config.yaml
text_encoder_layers: 8
text_encoder_activation: "swiglu"
norm: "layernorm"
parallel_block: false
moe_every: 2
lr: 0.0022
adamw_weight_decay_other_params: 0.01
Rows from block 3 of the text encoder of a small text-conditioned image diffusion model, named by matrix and row number. Rows with one number within an expert belong to one neuron, the router's apart. Each number is 128 + 32 x the weight over its row's rms, rounded and kept within 0 to 255. All counts start at 0. Numbers have three digits each.
Before each expert's rows are labels from the 100 texts, of 14976, where the router gives the expert most weight on average: "tokens" is the input token at the peak. Only what is clearly more common there than usual is listed. The data: photos of plants, animals and fungi (iNaturalist).
# router: router (text_encoder.blocks.3.mlp.router.weight, 16x192, trained with AdamW), inputs 0-191
# gate: expert gate (text_encoder.blocks.3.mlp.gate, 16x192x192), inputs 0-191
# up: expert up (text_encoder.blocks.3.mlp.up, 16x192x192), inputs 0-191
# down: expert down (text_encoder.blocks.3.mlp.down, 16x192x192, transposed), outputs 0-191

# expert 12
tokens: "sapindales"; "fagales"
router.12:146189158109175140125118089097134083135124083180142134133131131126106132112138152170137167118056101086109101095159077116133085146121111137135126083115135123144063125129100085103144165135096131135166187112143132089174129117095087131077068109157111088098173096162203166125112077152084107134155149121149096113121180125126103135143150108172157082152110155106165131097059113111096072151162131073175167105142151212130124165117118112093154152068129126078113104116129111111145138102214099110123065068045129149122141130065104157074127120150135148129073073118142158085100184097076113117
gate.1:062102151141133134124113109150159132089128138158124132104061178120071093177116183100111134182112048153068079146141093144118138152155141104093101172114118120156125148147149176198193121155165152146120154125117124125192145055192117152058125138161145118169102139066082094088143128192111083101077108146134133127073192124126145153115142131134129170111201103172098151095111166105128160094088140136109093165161110153137062142101137167084060112146134115113158117173150151148081160143152130102083059084142146198154133156124148137106139120139154107126168081119166150126146109092127114155
up.1:173132130110145118131163078203107102154079147100122111059178132176174116125105090161159131148165235093149173133104197136151117095133139096127131127100147128145155182107113170053076176110122094060145093130117149148132164175129133137139128109103160160121130065138192112170136166141142141058106148101116107191128121134102104087183125115133123101097066109125171146130101169130139140141144108145120185090055100147130145115101143120161223126136113128120076130120111158120151122152120104069113145103118145098106097131188134103162146100056127162129122189062122128183089102135129119112
down.1:196162131170200097122099151122078164092100141140142126128132156142124108157172157131105133103135117124123108152158115085100095139076143101131148149194128168076123139186170082150090140175096143178129139106163098064162122134145159155086095100154157098115148149114142116144143068127079130194085105162108167117099111160151099121153196137132134174170080130128177099153054183122085180102081165092126121125109137103088173076102094084095093179163109174090089087086173101138118176091094114153106082144096187122102126055120139106105094137127104131115118131142161133097048122133153089114
gate.2:145168093123097080122118120132122128129085128083106153135182089137148122141151110162119101148079107121146162113142179169178177111078159093128164171137088158085143158070185113144122119145127119125096102123127120156088166102157179089129138162136142155180103117089120106107150147138156084169171136170169162168226137124126120109132108158182161115150133085075147096091081112083175035188129100075145104127138081129127114111171126141115125059152094085150163175136109116115194109058153094126073063132155170135150138115141078145132099121162165096117116087122122138094137196172136083175
up.2:143143082102101170136112127093164126105159088130123151099170101163163167079096105140183109080120160187105180162139088121145110102139123140113078153115120083131082146132117115195120109160141187129126168184109105142096156124078133108177087141101094120142150140222113142171121162130127098171140165159140153114194096129160165126115132125135134115148140126076178138111130071075111109100171174071130119065213138188055125146088047146144153171072073153083132123130124137156134151122059086143145130145178101121164139103087166151126128079122112143083128149176159124083124136079132105134
down.2:122119127122085167149082200104140163166110107128132060041153133160103155151043087138178121146087125047155104138135107142147061148140115179124146092072159174106144102139140146115080114151128153160138113149130086106115148161137121093098159153096107133136189145124164148086100147176088097177129161145139114114131138098177098129130148178172147170148093085141113163138140186116109125160108170150186080139107146097135119096234150099130094082113125152152148108123127108157100150116103145104102080161150159115125124151162080068087153148100184151108148156112139127090117091210121149197
gate.3:138185143081086143117145126137126095153126094128121090121137042138070147149110142147121143157166130115131233076129167120158092112119122116072177128137119104121154190115131127101137152140136118133170097146095160120224096124182123160116158189084075104092099206154132116116123147135188115142156134174133144176127131148166117168160152099093083194142171112139075069093103176173104183139135047133120134169117089141114129110132142157140144183137080083123098113140142090171088148126150141099107123109140139101102118154029141110125114110152113126051095084140104162092103106137103112130
up.3:137103147150173132131120122083118073137108115112155112145136114100130067135099180045117123128143145117074170145146131154094113154105205159155184166133118111117136101175103149193133133146098108109157113118131089130135125151139162109084139109141131149098146124160146114193122150186071095075142041150148143109115075119150019111065111139090123126101163128165162141139174115120135076087077116101148083123101069118144123123138100123140130102203118128109164131148164130049143119177082148100123163099140211163131092153136189103127136142189148187068081127164129106103100104154156138128
down.3:179128057154108103129174176121150143136090127115178073077120096121095129109114090146145135099181141135101161153150149152172159144123116140163154162133192145148089129114168148110073104095174217140105129146120084171130158175125083088140151159138099108137125154121144121135068094097170156165114172141155153121170183086119159116040139057115159176134152119128161109087086186122125123064146144162112059071090144161086112122103150171194141141117135100116163128109137192121196105176131136129116153144143101156112111131155152152151138088094100127103073169066085088086101141150120162131
gate.4:087110130071149132112141129150143173072090173099133091138097124143116198132118141133143108179131139198111171146132161171136168102107123151134105156176099147166187090142096118105163154089102138099140103149154192128118140116168140097116052200056104095123117110145106133154148138134144088163109105104124107154106162096152149103130106129176129075120096183100130126174187165126125104103175161128118107069129090148136183134060090110082135145150162196107188133138101115089097074129148162085145059136108166161118100168114094137103115111143164174104109139072210119147076098067098107093
up.4:165161144122094134160091120090118093104187143131129179120138121155057186156109157155122094121134149176139149168143139197101155129097118196140159121164148147086192117100137130165127111165117161095137102130145119139063106161138102111051088075141097187112121166149124091085102143038153132082128129062104117111149104165151096150125186097123117132164112115166146145097071101138131132184127079110105170043184110126119193158164096085124087124159143101095141168096133123100167083138119138167168163148130063158114068114111103147102065134106135139148124187098147148078132151099132104139
down.4:163153123170132079164171135147152131121128084174115135129151087080084102153122165129157097151074076138108106114092124105113156138124175109135150176124101162093123134117112072084145125134155168188099173139148170082170134141120158135087130097044153114108097124108111186143091110076163123117127159091172176117146079176088124149150070111185158166085106107153122176208111124143104203166144141082100155130086151084166081148069155118114162101183100197175130114105114161134160127130113142191109119123187133139103135137164124098107143104164062076161150118088117093110177101091145124155
gate.5:173111144089109151137077089124177084143128113075178144090098141118164160112127148089124120169150085161105078179115087132160152147135174124063139096140070125149161097144123176110154117183123110183158125181101124184115127096125092101132151152110166101137121111155050174139083131086141097076130068120110141099144123112122107112124135123104213082162119120160126095098069068107151154121097176119114202064104172077122144134120134122154148151144156174120134189152128134156172184066148072112074152135183099097124135216111116175148150097135111126131118098149149142110138079141083112103
up.5:138117169141177181137102101075164135147133119131120139188133101128107121174089077119095105035100146106100140100129178130117121120118176121109131092201111144121081148120071153091140088144178117135132135138149155088171110162142092078076160114167182158164124106111161137146073104129165133161110089117187118191129130148135128145115154151089117116123164124112145127137129181065166129098148137097128126138139092112141123077105141137120139152118151107127106138190115158120188039163074091146118097103118209122127155154108127090094115065190161139072165209158109114066147118141164192073
down.5:103131099125126068150175129181117111156170132150162150105108191094145150063120137124124144104176146147141125181192102090144205159131158135111063103076098092135103113085152128154154086145125141137084124158098090163139016054154129163152100095102139157145163148176053166073080148127137143136147162152118168099095140066141109080101149129133101197172152142117195138146125109116141121097115175090098116112107155148080146140148167171167165135134126148182108129053156104072153132111086110160116164142139133124121160118187153202109157124137108096165120128124146113150127107096114135098

# expert 2
tokens: "<end>"; "lepidoptera"; "order"
router.2:071144120166166123091153130107145127145173121130122129119126132085086111163102034154118122154095093081152048092142100084170098102094124140112147117079077155100099101114114167076148120133124124065197131118101075113139114111111091137063082123164096136088103073134065134130110078110141069092110229112134143088113129164097111129142148097173162121087105124056125129116103134134126121119132112136160175144150135166119127152134152118131123090128168155071176097140128159114118081086107102107087109091091120151144152191062115125088116100180102143151059080085113104180115182109111080118
gate.1:168121107139157206119091083077138105154125122168070145129175155149125150106087123130140094109192120178114102181123121095173067091145156173130124089139107197080121131129160134171116153076149129179178213135071131114128129107143155170137177143136168165149119159151115086171132171097153102091104174130113110132147104093086126094151105161113092098135139108116093086157116171173143080112134175110150136090138137100134169131122100097071105062088121135094163143113154116073129187162130103193064141038100166120131157050106142135151079129138121097106135104137156154110112102179119138163
up.1:124160108133141133119103141134101165211141108139171169141131027095124153137124100140141090169127076138164189148033162139034149171092106147127118133040118061130131122137150126115128100142117108092107134123191168125147084139131094092123141130123116061104125129187155156127118096098139174132095145137117150137135099167206147163109087181149168140107132131079157134106092093112103161115150102151140115132120105184101125071166133141120103174103133114110106134191109123141136103131129164118130076205110188146063114159157135099114141067157188059084112133140123136128147166101143158157
down.1:190159088097127098170190178141105183224136173128080060136128167127121209137138098125102122118102180162107093140091142158136094140137122111085087146172147123107122116164161105141127154102093172174111125143134159140122157107191105182170112143090082142159129147135113035086108100074155136144158163170127118128158118141107163113159097125141103094135086137109130073193080109138111145119146138127085124055143194095103164122103120147107174105141086138157125070135150120184146127141140163142115099136169126076119114169161159127113072101091159115157056135080151149157137156073094129157
gate.2:172149154121126137176140142092095094150167151084117103152164091120090115146086173157114191128087120150122129113126120117154082124123123096196113169089131196129131190097125162108083103111135099070111166096144172114127069178088124152131116071149076102106123190143086117084159079152164146107064124132155147149127192171171074120157049178105126149133160167163105190063074102162084101110128134110168124137127138093116060147132134108172141127107137122110091094188117170137137147151122150162163153137187117187126129145123105154102119187124111101057101129172098094154125141067122113128
up.2:087197136143115171126151114098123101170127106186115110108098106073166085126126108152121154140100129161109181122130077136128124156124122123140105198158127120098111125138122159102083144099165120120158084104091095119132144142145127174115102164065038132110107106136154196149137081079126127126090095160142144106048140176118053153112172108102084110127152159148117099154060193142126164164128145121162145171103140138170118116085098070129149144148151120127103121156114147111133091156139121189098159119116059104161118156180085158120085138165116144154180195135108104232109109044119129179
down.2:131134031131127113105130092110114089096163194084147152141105150158143091101125157124151108087116095189130148093167149110212139092134164072074128149155134072096093116139120088113105092148150169211130152105112093137132155112154148134137115082108177145145115141104145139179162114153104173083145150147066107158111103107135096148126142097122125188138173155157116096116165130118131187140126137143113121140199140129202151086145147097098141084195102127071161170156129104112067116132083176165116057137101087179131132113143184229138149105139099101148170087135114148104089142150156124117
gate.3:061110157175080136120191127127159107110202129167123097102129126082135115112110121133141135098101108138136126152064139122170135130160199123178149128107123130099120123086135092164092109150088152081094093080132106139124166068141206138160116133120092090168117117154093170123092141131098158161107163180116118083107100149136166088169147090163146167184086132158122155126185194161165089106150117115173114109098131204135096105095121119103171146150064123139084102123205143134132148122069169110109106089153043102162120134163095138144141116106099076165186077072136130095088174116143098110
up.3:118129102127036188087113100122107090102159131102087184159092144150125177074114170142124162142126134105099175126148134075086106132160117218143148089128137140106102148130136132168144135143090100114127161128089138109125125120111141169115125103171098112103072100160119194097075106103087124131158207147120140095145098189128145154095208110132131162095059089132095133115126144090124197158091141118128184141098157145102152117062079117106113170158143105148164104100170154112137199132154141150105151095116150106167092123156136104169144100056161089185136111106157157088115086154095209150
down.3:186106160147131132101131147152187140112114148131037118123135131077129124159114124125079165129113119124089150162148112166124113133120087139102112035069177052109116095132113170110123123152163090132146110063147136100108127092087110128106159105147138129142126151109112125117098113187206136069128105116131142177135136105136126107155105119099109060127160084180151209083180109159130089151163099185121165121141120131138150116184087095213087125174091151137132153055080090164147126103142116158158172094153149088112142201131106156150150128082198129091113173161118131091168103130090098151
gate.4:132118127146090081113141109049150117127177097189129134099175205102166085156171092120193115088100086119107139144124122101100193165107124147099120113116099130152077125069150091130137108129130128114153141203134110065153152073066120105150152080174142106173149109153166189147081141129077174147142120134129120120180103127135136120093125076158094102184148133077124132135133118166190131146153090102091105113133139152079137142130088153081099089148159119117188076140124152064114101167142079174140174157066176138175121177166154125145128123099118081115128098119148138177129140219138123149
up.4:130117143125109111132164132079110151139154151164125088102104154147133123082123074162145072101119083146144135202147160107111203091183134135099130112164118114141115088100122140070134141092154128102125143207161133190105131138097152117159177108160125075168174111175162204125124167170133128135124123138071132099098110114137128143138127088180114060183135124134155129160180082143141148141122070047076065150073172140103171096133068156081096102191159116118167097139138131031101146105143132099110111170112155166134122156101140173149133118118096140176108150132129087117111107216125119103
down.4:116082092072138132088157164150143135128134182138100139081088126147184186127130188045075145084126132135108141171104101117091118140138174158106125084094166099168148115187121092163099188166163163142140105190121131097154091146114182073116111112130131094119157140110102108147141104104122125135086103149165137195124170056091183156100089065190094072181085116102152101097144087100103148104167116100111071095142172104135140049104142119121135125116112169115098186145152142131123139125213143153127105105180122139118068143099168127152139152143140136119123085127124097154109117138108209129
gate.5:130081154137125089093125110100133176157234163175140123124178146137119146120131100157144102119123134158093072109128101134100070060086117077057147102120165175104130185086159101105104142122094113139120185148069151104143151088142088101103139071118090107135116095089189149183131123143182164163096156105161095189137178120100163105148162127170132034169136105095100073160148158126160182073154095137127099124122120117139127135080160136202143131136121100133152158069140180098114101130119099161142137132085134127110118163193089151101075167118143164135096179115139107104103101137131097142
up.5:082122136119098178108102081123094202119114124112112145128113140153127109108125128123101145064089160132101096204109093143162126147095105168101163105119096110082152080097222160127152161134116143127111081115190138107131120111118117166139099099088179123105173128062170124136114122077137097151120125099157142144071078159203161119108116127104108173144134119144094101079074122051159107132120153170082114157166163078127128155155126081076098104155162165168084176135162078129072176105104117115152157143115166169095168145129142112109179160147106081134151108123160154224078126125160174116
down.5:144112122150145157096103127086172111113139102150133139118138128142105116123135149068137095118139149139110134075133098114082122106102165151171144197058153054123104116082037148122132110099141081113106147143111138104130142057153164124135110125132108162139107149055115206102156140178131168118137116154130131120108137160113185073055141157156175222148099181172108142132142083129118119135152132161178100131104140098181113129127153149080126132107112134085111132100094116109162150117086163195089144069104066158170089146117074151151117057131121154181194121193124104106061132090160115111

# expert 13
tokens: "<end>"; "order"; "perciformes"; "hemiptera"
router.13:106162144156157152158216086090093173165149146146124153130197102096095060106176150152105132173062109113181129142146124111111084152100111134145106194100097091150089102082093149023175160138110170115188093154140084145123116129111041163097098129192124136111134119088196184083092101086104107108130096124139158079123134113155155134155103090134095090158152157102167132093088147192141120102153132081156151074111117147071145134131140110105140138066145097103133109129149122101082162102093124155156148165108129149133141137065173164151123076143126134163093126100115136127097133108098159149
gate.1:131128127127126147162189093118080088136102128141065112080175149113140070162083138146160108141145138134104123115078149112111072145088151143163142121144152126124155086107106165157144158163108114053095100143139142105126152161118064120092157075097157172110119124127170140125101127162134047136183136112172107067094119138155141142158144131142115200140114154159104098113111184152182109097113175126161125121133117183100150149120147109085156119152109058135116113136099011148173133096126184036147112146130195120155093095099154110138164144139161101052116163142098126123123124130132233135
up.1:145126144139085126139171122125151081097127104129133132149176099136102078126138049163190100073150119099052126123105166112095112107068116118140168152165091162109162088042107128101153123161107137143115171098115182131101162114139147085113137107109116188076149105146127156098173143132142080167184104103178142109097066081143110125128111178079144111126118070124162143119095108132152105171105163106144156119177144121141144168185112112099164133165116170100161072131102063062192137164163084105194092139159148085154116105125170128175162119148119110150119137114110210082121167129182163137
down.1:132121148176094168135157134127076142142097170082124122157124142122084142078112093146157109151091118125100120151106107166196168123122129090040185058148175115107130108142136146123112159068121078192101126124070076165183143100073080123122186185126130121106170112101070127090101124179151145148153093174127204084150142119145160139148105085119080093077136098112159146131208071133095133136098141087099155148133072115097129084066104131122098156065130128069101097129160166157134158167154101117115155123125062106129122135128115089098115157115189072173143127126149158128110136115115159132
gate.2:114172166090127175108122125113118132101114154087092183129145117184142173176091103156094137128098068123146118100120213142147139125175098175143141095102120133164170168138092167139103112114096096153159112086133173122111140147090167064191150104170102099109129101173143141077106140095062104099159101142098155214107064093122113137088155139159120198109144102109082158107148117143141140111115078142116141195108077112157132062168092149122180148115172166118132197132115091087127122134103119120140050114110192126069123057130106113079100141103120129146156133165105109100138161167092168110
up.2:168165119146157098154142106134124115129170125101163122151066147145156143142068154124135157194109134141176146102128178139041170159153161118137083078143124082161146149161108167169110115076111097183196141078105132142099084094123179069175126098159149172105162086164080112126156183106174086113173106128120099129088117084187126118127124129121124125168142099060092108177098101132094161126131087144148089141122054121172161116176126092161136111141152140105148118117144088094119118157096131163143095155115198128086131140147149128116063142171129076150141113200164054072152136128089137095
down.2:186125093161105133116170183076144146109121158081154183075138200148147174157109097168164090096161140134088167122109101114121117179147051101107159145134157117127115077108129179082108182137148100177040151112100143145115152145096108154157080102141145104154170061152127102170100201107106091140035147111124160151106095170096124124121099094155134146116117086072079195130156060113108136092117081098144077124149177117091192151147086097150144117113160155105100167123148164126092090163132135129108122121167099114158092152096137132112172108110096063122161123141103129130109109151123115162
gate.3:106165092139145136092081105126151127140109111131199136121115049138138121073108068169186072086157153166161165107100147092143142137111151103113134083150142138102114185057148116081126101180118138096107132108107140143167080098122185116097166069157211138084162107136096156181094102157126097155049153136140154092135118082138131105124155098133134134145088126104096101204155118144114101143145101129154134147121100073163109114130101146167191145117155123109167114112154070112104082102059143123118160139094139156180095158128160097081154088147137107102175179133180084102113149097180115054
up.3:102119164161126128111137106146107124100089115116141085061147150208054084213130133111107132095095109151105118168140135109083109158149145125126134142101088142154157130114168118095174062114096115154137120074091130091119117152095084107034107174109151151133146148180146110110119118164144127132186144146186141137160153105120063113170120191110164181079160148086130182094166142074143111126068114168162078109117126181112192153153142135174081109145115101185127115136113151082143133113174120094171110102129127102094175146097062142167139070117167125146101115095133177146129104188122075118
down.3:089115042136155144163134182132148123164085140125081047140131131187126088089170154077149164114213186131130104103086104106082094170095093140150119164092149129078168127128121129121063107135130100168151127164140158130133122087149091153086089126140118143117115113141105126193152098143093119151083095183118161089128133161144083062134136145076155103189178167180136114161154176135099137155068151145127047145109080108160116143135192129142109105074131061168117105183109101136119129152138162156092077091084122146086143146154111150124093113171137092164151092111137155160124118101123077122
gate.4:143123139105114130125110118062107140132051134100187180090169101164144171066145136106110124098123135152129059156116161160162092089087161105147094168170105106147091135127166161119123109170118132142080078127151122175152121109115040090105119145128089137184074073148084108163165166093130163145176211163148171149145125118151137148142128129131123145112124079079149113080137145135122140075132141133199142079115144110154206132173110150116144138131117132104133094177180121143155122174121141107103103106078080096123087114159140059094101122039131140138131150148117126158091150121213179090
up.4:143136123197169124144172153161196064170194123170125108087140137065084154169140084141145125147095143062128110129156069131127108176082129194088142139113130189136105162114128108131083076061165175146135171156065094103199099155161191123134140132133108158118073138095078144124148116081141132159115104129143139147146098153119111108113116146135112151092156185157155123142135156080109175137131154162118109137156144131150128084116173113123144103166116135114108129083175172118128119119087172178062145125127063095170108176112073151122147114139081085124094096155101095092120124169127045171
down.4:120064086044106166171075158123130127138161152154163147063187125107151157144123135165129139097164091185176153101141105116092146117090102120100167125134151123135157140058093159130158152215164109101092120129115124120165142142113160122142122104207133153073114100066103171098160157069126171037113137106154148168095134108107151202104098157123172102097115099144098084082162066099137143139134125138099156113119166132096193122132190080163162081128096135139159107115096130201133125135171128184119165126162152126140115172154113154108148108081135171137123112085123099111127146141118137191
gate.5:132173158097070146137153137098108113143125140122186165084084062142110166121152087196094121155122159127115094114119098162141148156119126169169094126090126152156152182153095127172094128163090100105112104046153095147138134135136158173066134174071142171133137126111116162162090132106147153116183144135099132122148107087068098097022127138195120128135119130169120099177155122117127105127126198139101178083138117129156161101126146158119122121133159148081161155127169144074148144114175180125125109115057107100177159183177136117134120089148149082036152111157089154178091103090085149105
up.5:108144121164131160109191183142113149183090105116109205170117082131119169055175136127068122082160120101146114077146071152131125144088139145142153142138056181101126148184151081143151137136130122116105073069152131103143140121181130129073188098055078148158141135138145145122123164153170174107137176109120133156142148109117093137125079072180125172125091121199132113177126127120146072166093131100145077103164072141139128165083111213110118117153127086117126136093086085191152127128119129152094175163120133113158150124114144130101117135064111164083133139147103112148135128090062084095
down.5:101159149068140159161103149092149171108142158158116103071151172143194122086144084145156199097102174157146141158133098127133085126092180130109190088127137135152147083137110164123119124093063146132119087085091128147155083118102104091082121119155185127159109085102085087146139106129081088138118084126155160109165148206139107082127165071160109132121200136147084117190170161145143076086100139158166155088154093139106159052126066139152119152087129157088107141100133100113106133145096134168194162174074153113151106117089127136134121129151124083111134089189096130061108158124136078136

# expert 6
tokens: "<end>"
router.6:117109111089114139104131120078115152123168138182172085101119114118152060151204165183120128157115093091130120101194124128182080161090134171167098069110100134200102130090108184105116181123099124075167191107129116157245114099143128172060112093198115098157121098117106191073096116117151143136098171124131130139136115133182157119083118122105123133122074138115135144189101126163099126122176142113172152119152159189094164138124130110116156080139134130090104136128136091110128139137172121144170066125136130151156156151093154171064104134109162111144047092108120132134175151124150110123
gate.3:121141135057136154143083127153111163106083091145095147110111152075123114148136112184110114099121040094121168147078155106134113112108087168099107125153154116141177128016188132094150021195158101140153155112175145072112102142095164131133172199093141122125099094132111139145120113144148153069109075156084134114096092133147129112195093140151135138140172121104098157154152101121102140099115160122143157114089141111108181134105157139131140103138144192144130110159149138092132153114063136090111119065134087146134103185087135132143183123179156146185125155151164141173151058165105138167
up.3:117098125189166093134119150111115126077159144203161073101083136154164129195124124114173197169128145087129124131073154100145157054153114096146140132139121122081178135204156097098072153051109130126112130129132099123090115131153156055108091103127073065160155162137127139208116151146106119169131139129135072118135155133205130136084156081153154150104140127064125123162133163143151130122099113083127093107168142208152115127139144120125128125161107130191146163096116088191117142143131139119139152162066136097086142083200112134128123141083118168109133136167130092130089098056115107156
down.3:121144144151088108133126115110145173133132140172098160147111114092171137136122134167136104108122087111155142134119154166162077109145087123100180124138095133113127094088211149132095088156112078085108186189149136099150122108071068154098126155146144155105113098062115067142157175115144046126129165126113105138127129178143108123107161076145115188158170156133148132096072173094147101137148129135113145081086035113100144146132156029163147193075135135218103076074114114152132123128174096133131156122146088150151178134137167145132086154112124190134124131128188114105118188096092111143
gate.4:077138133174046084138069194105177112115179104105133144115164092069188168148099136151130115147108142105140118098106169131143148105132141079142146132125167147170135144108149074137114068151073129150063105171128124125115102122133121201136104115108125093136089165111146123075135109157161133146185163132199131122135122117141152120153129158113157158183120109092092127145180115132112101124076127101100071102110135115104109118098149118116114153147170058163151154168220117186123153139092099133099143153131104179157074129146097108185164129129148127203197185108152105083167166121095198091
up.4:136179040130167213098080084174093139141089153147135110160071149155121118153094118095128094173145101131097153120158139116145051134154156117132129146098126140160109128114137159097156117125205165115149167084120122081129170079143190114147077106117138123054119130092134146122103095144102105115089111139081134115117164085100089215105119080092099080117184129143123116121084126113154171096157181125103154122106132160130177176082186150119094106105141195130098075130102180064149106141160175111134133135115148138136108147131162160093143148146142114123082115119131143210094091094187153177
down.4:150102147137123167121064159156092178105124113141117098137085134157203123117103151142118099122146078138132106077141123185132144111168164149103183070097165129158080097139117131146158170051073115189147162086096149162179100101111139128129067154122117169135075140111169131114099124157114107193113131161159114115106108173109205154123134140106130147124042146145149086101195127174088130064092131138146132098125119123116150161147177137178161137086100163177132088110171109100112035137093132152129109090102132128145111106142149146207136167102148119107160149102175171090053166131141117095
gate.5:130123155108100141095095192138038144130128103083159167129077058127099163179109107112151134103110179094115151175192110143183156089164141131173180135147136108118153167126172138125140133125124095083164085022097129178075138134117124229075095154061104136119105103130141123142142128127138170159127091126144174077175137132135105095116089136128152148097105191142096111123106120072160092173122158128097172115107134153087127102126133190139093166162145106173116099142177104167137144099081096107121110089135115139166108140067136075126111124149134128108131152147130193155114153171066138085
up.5:158082142142143180181156089097148161134119106121121099069147187136088115133126126080185171171114110179158154085067163123082159139091092109155070130121132095175132089173097108097162103078076139149147113158164138141129101146129198078059153139148127157114076184128069186124190119137121118076125139160167094076104146097131063167134135180095126159138134126155112169101123162135110135121134133162179117088143135149135198139158101134130126095147110150123115131146080131136113068155135148104137133112132114133145152148109034142120080075138154099153152140170101058129112054181099092158
down.5:113116156135148146116125131139076140175157176176126092135125087137102123145109149059172103103126197143118140162119106138112131150104094155167121218110207110116175137176165113095114151079166119102116146121092105137136132158089146090099137064137083098083149150205130092116153103130172155138087194126109108104096125058096055159106144137131122133127135178100159088080085102160171057147061163160162155168144167152106135057100141132140125135106112130109150116147164160093179147108108129070127127148098113086169131095101113162152121126153153096156085183116118087058141132109124138053
gate.6:123125084134161197182109119127097097119123110065132161153111108139190121133148167172122138106150127169128128156119144129121145124145123139109089112082129140137120172148118116112136097104232079124143096047106121129147097119093132140179162150130160108054122057112119152081116094126147105132079073171074104086134118154166134105104105110141133111100161128132123123156117183076133183165117118185099169172136177191091152101127118147129200112153144169085089127116170157160098198174095125049104167152154167140132101134065118145118140101136126096051150120111158086079093121147126203125
up.6:158149134149153109192092112145068046140104128082170148132091112170159126088138147123088185092099104118108127114193122133092115111111129121142155105072143151165139102132124155113189093107171085155147120126099084079088192104144156163136107130166156147114101151105183121140084097116098123103097074161069113098175101118105141128080107076162110134168172079113124111148148181086114178138157130178077112140110119168152097137103158155122217123134083136119151134097153148141077150182110171139095151054135178146137110132089144170109133181117165173210121116143164130062154111180132148147
down.6:129180147106126130139151091153093160124127124037138119107116109114110230072060132124159116121078102110136142142121137149123159178128096115180113119132123154118133064107114129088097080115136141155131096163134131087159185165143108141101187111064141126121098148132157121120216173116141101169135180151161110120137142121098112164152153111188117095112119095136118195136123118119130149124134125062130141068156120119113150217114163059069128155202077136155128127107069129128121132150169122102170084134113077099128193123089100101152161091124145155094094105077152136200139124104103059123
gate.7:157180124122149128089104062169162102150132137102108093121164073117149101135176118151139167022136117161109088131170101093120060149128151127117130191152114141096074145127140112158079122162148166124079072121133070108102191111129060199113175193106100085108121105126179117094146107107113113135126133111132127201152125072139176117147086178125140102149160097119112110115105156104140150134152109159164111109132121096133086160100113135182126163116113119137115159107206126084095172161183097104085129146150127147147179168126188104142105120085195112149090150075134121164179093170137167090
up.7:102184112080135153133115140129133143146190033112122174149101130115141101147179152205101122103161084122109138148119095190101167145163123121186158166152100131053098135114167161167073202108116134120123121135123081004128104144065082178153149168092087122147139161129117125063141128161107079092129135158141134138123133145176155124108105135094125082108161125163142117127111133151190076102103150120199152151106099066137173100137085205158128139154122100114117154173091131111109114153139092142106122124160107151157130126099104162094165151107120093057104118176142132114107079137136157121
down.7:117076192132080128098092084150148097113141101073165140129179149132157075113117055119115122188170150131184117122085129090144128136208150112152148091166189147158125120139067112090129100128131085165111163126125128102133047100203148125086063162124193171092111138135159136177129124138151122158112123150140088156130090065129136167090145160183131139137129095107090184102073098110118125121104074121140136135104121142142162123102122140149126165079136124150124112104049151166123108121140188106140135124106092068174128133145082181186146094113164176192115185131136156175112132178120152156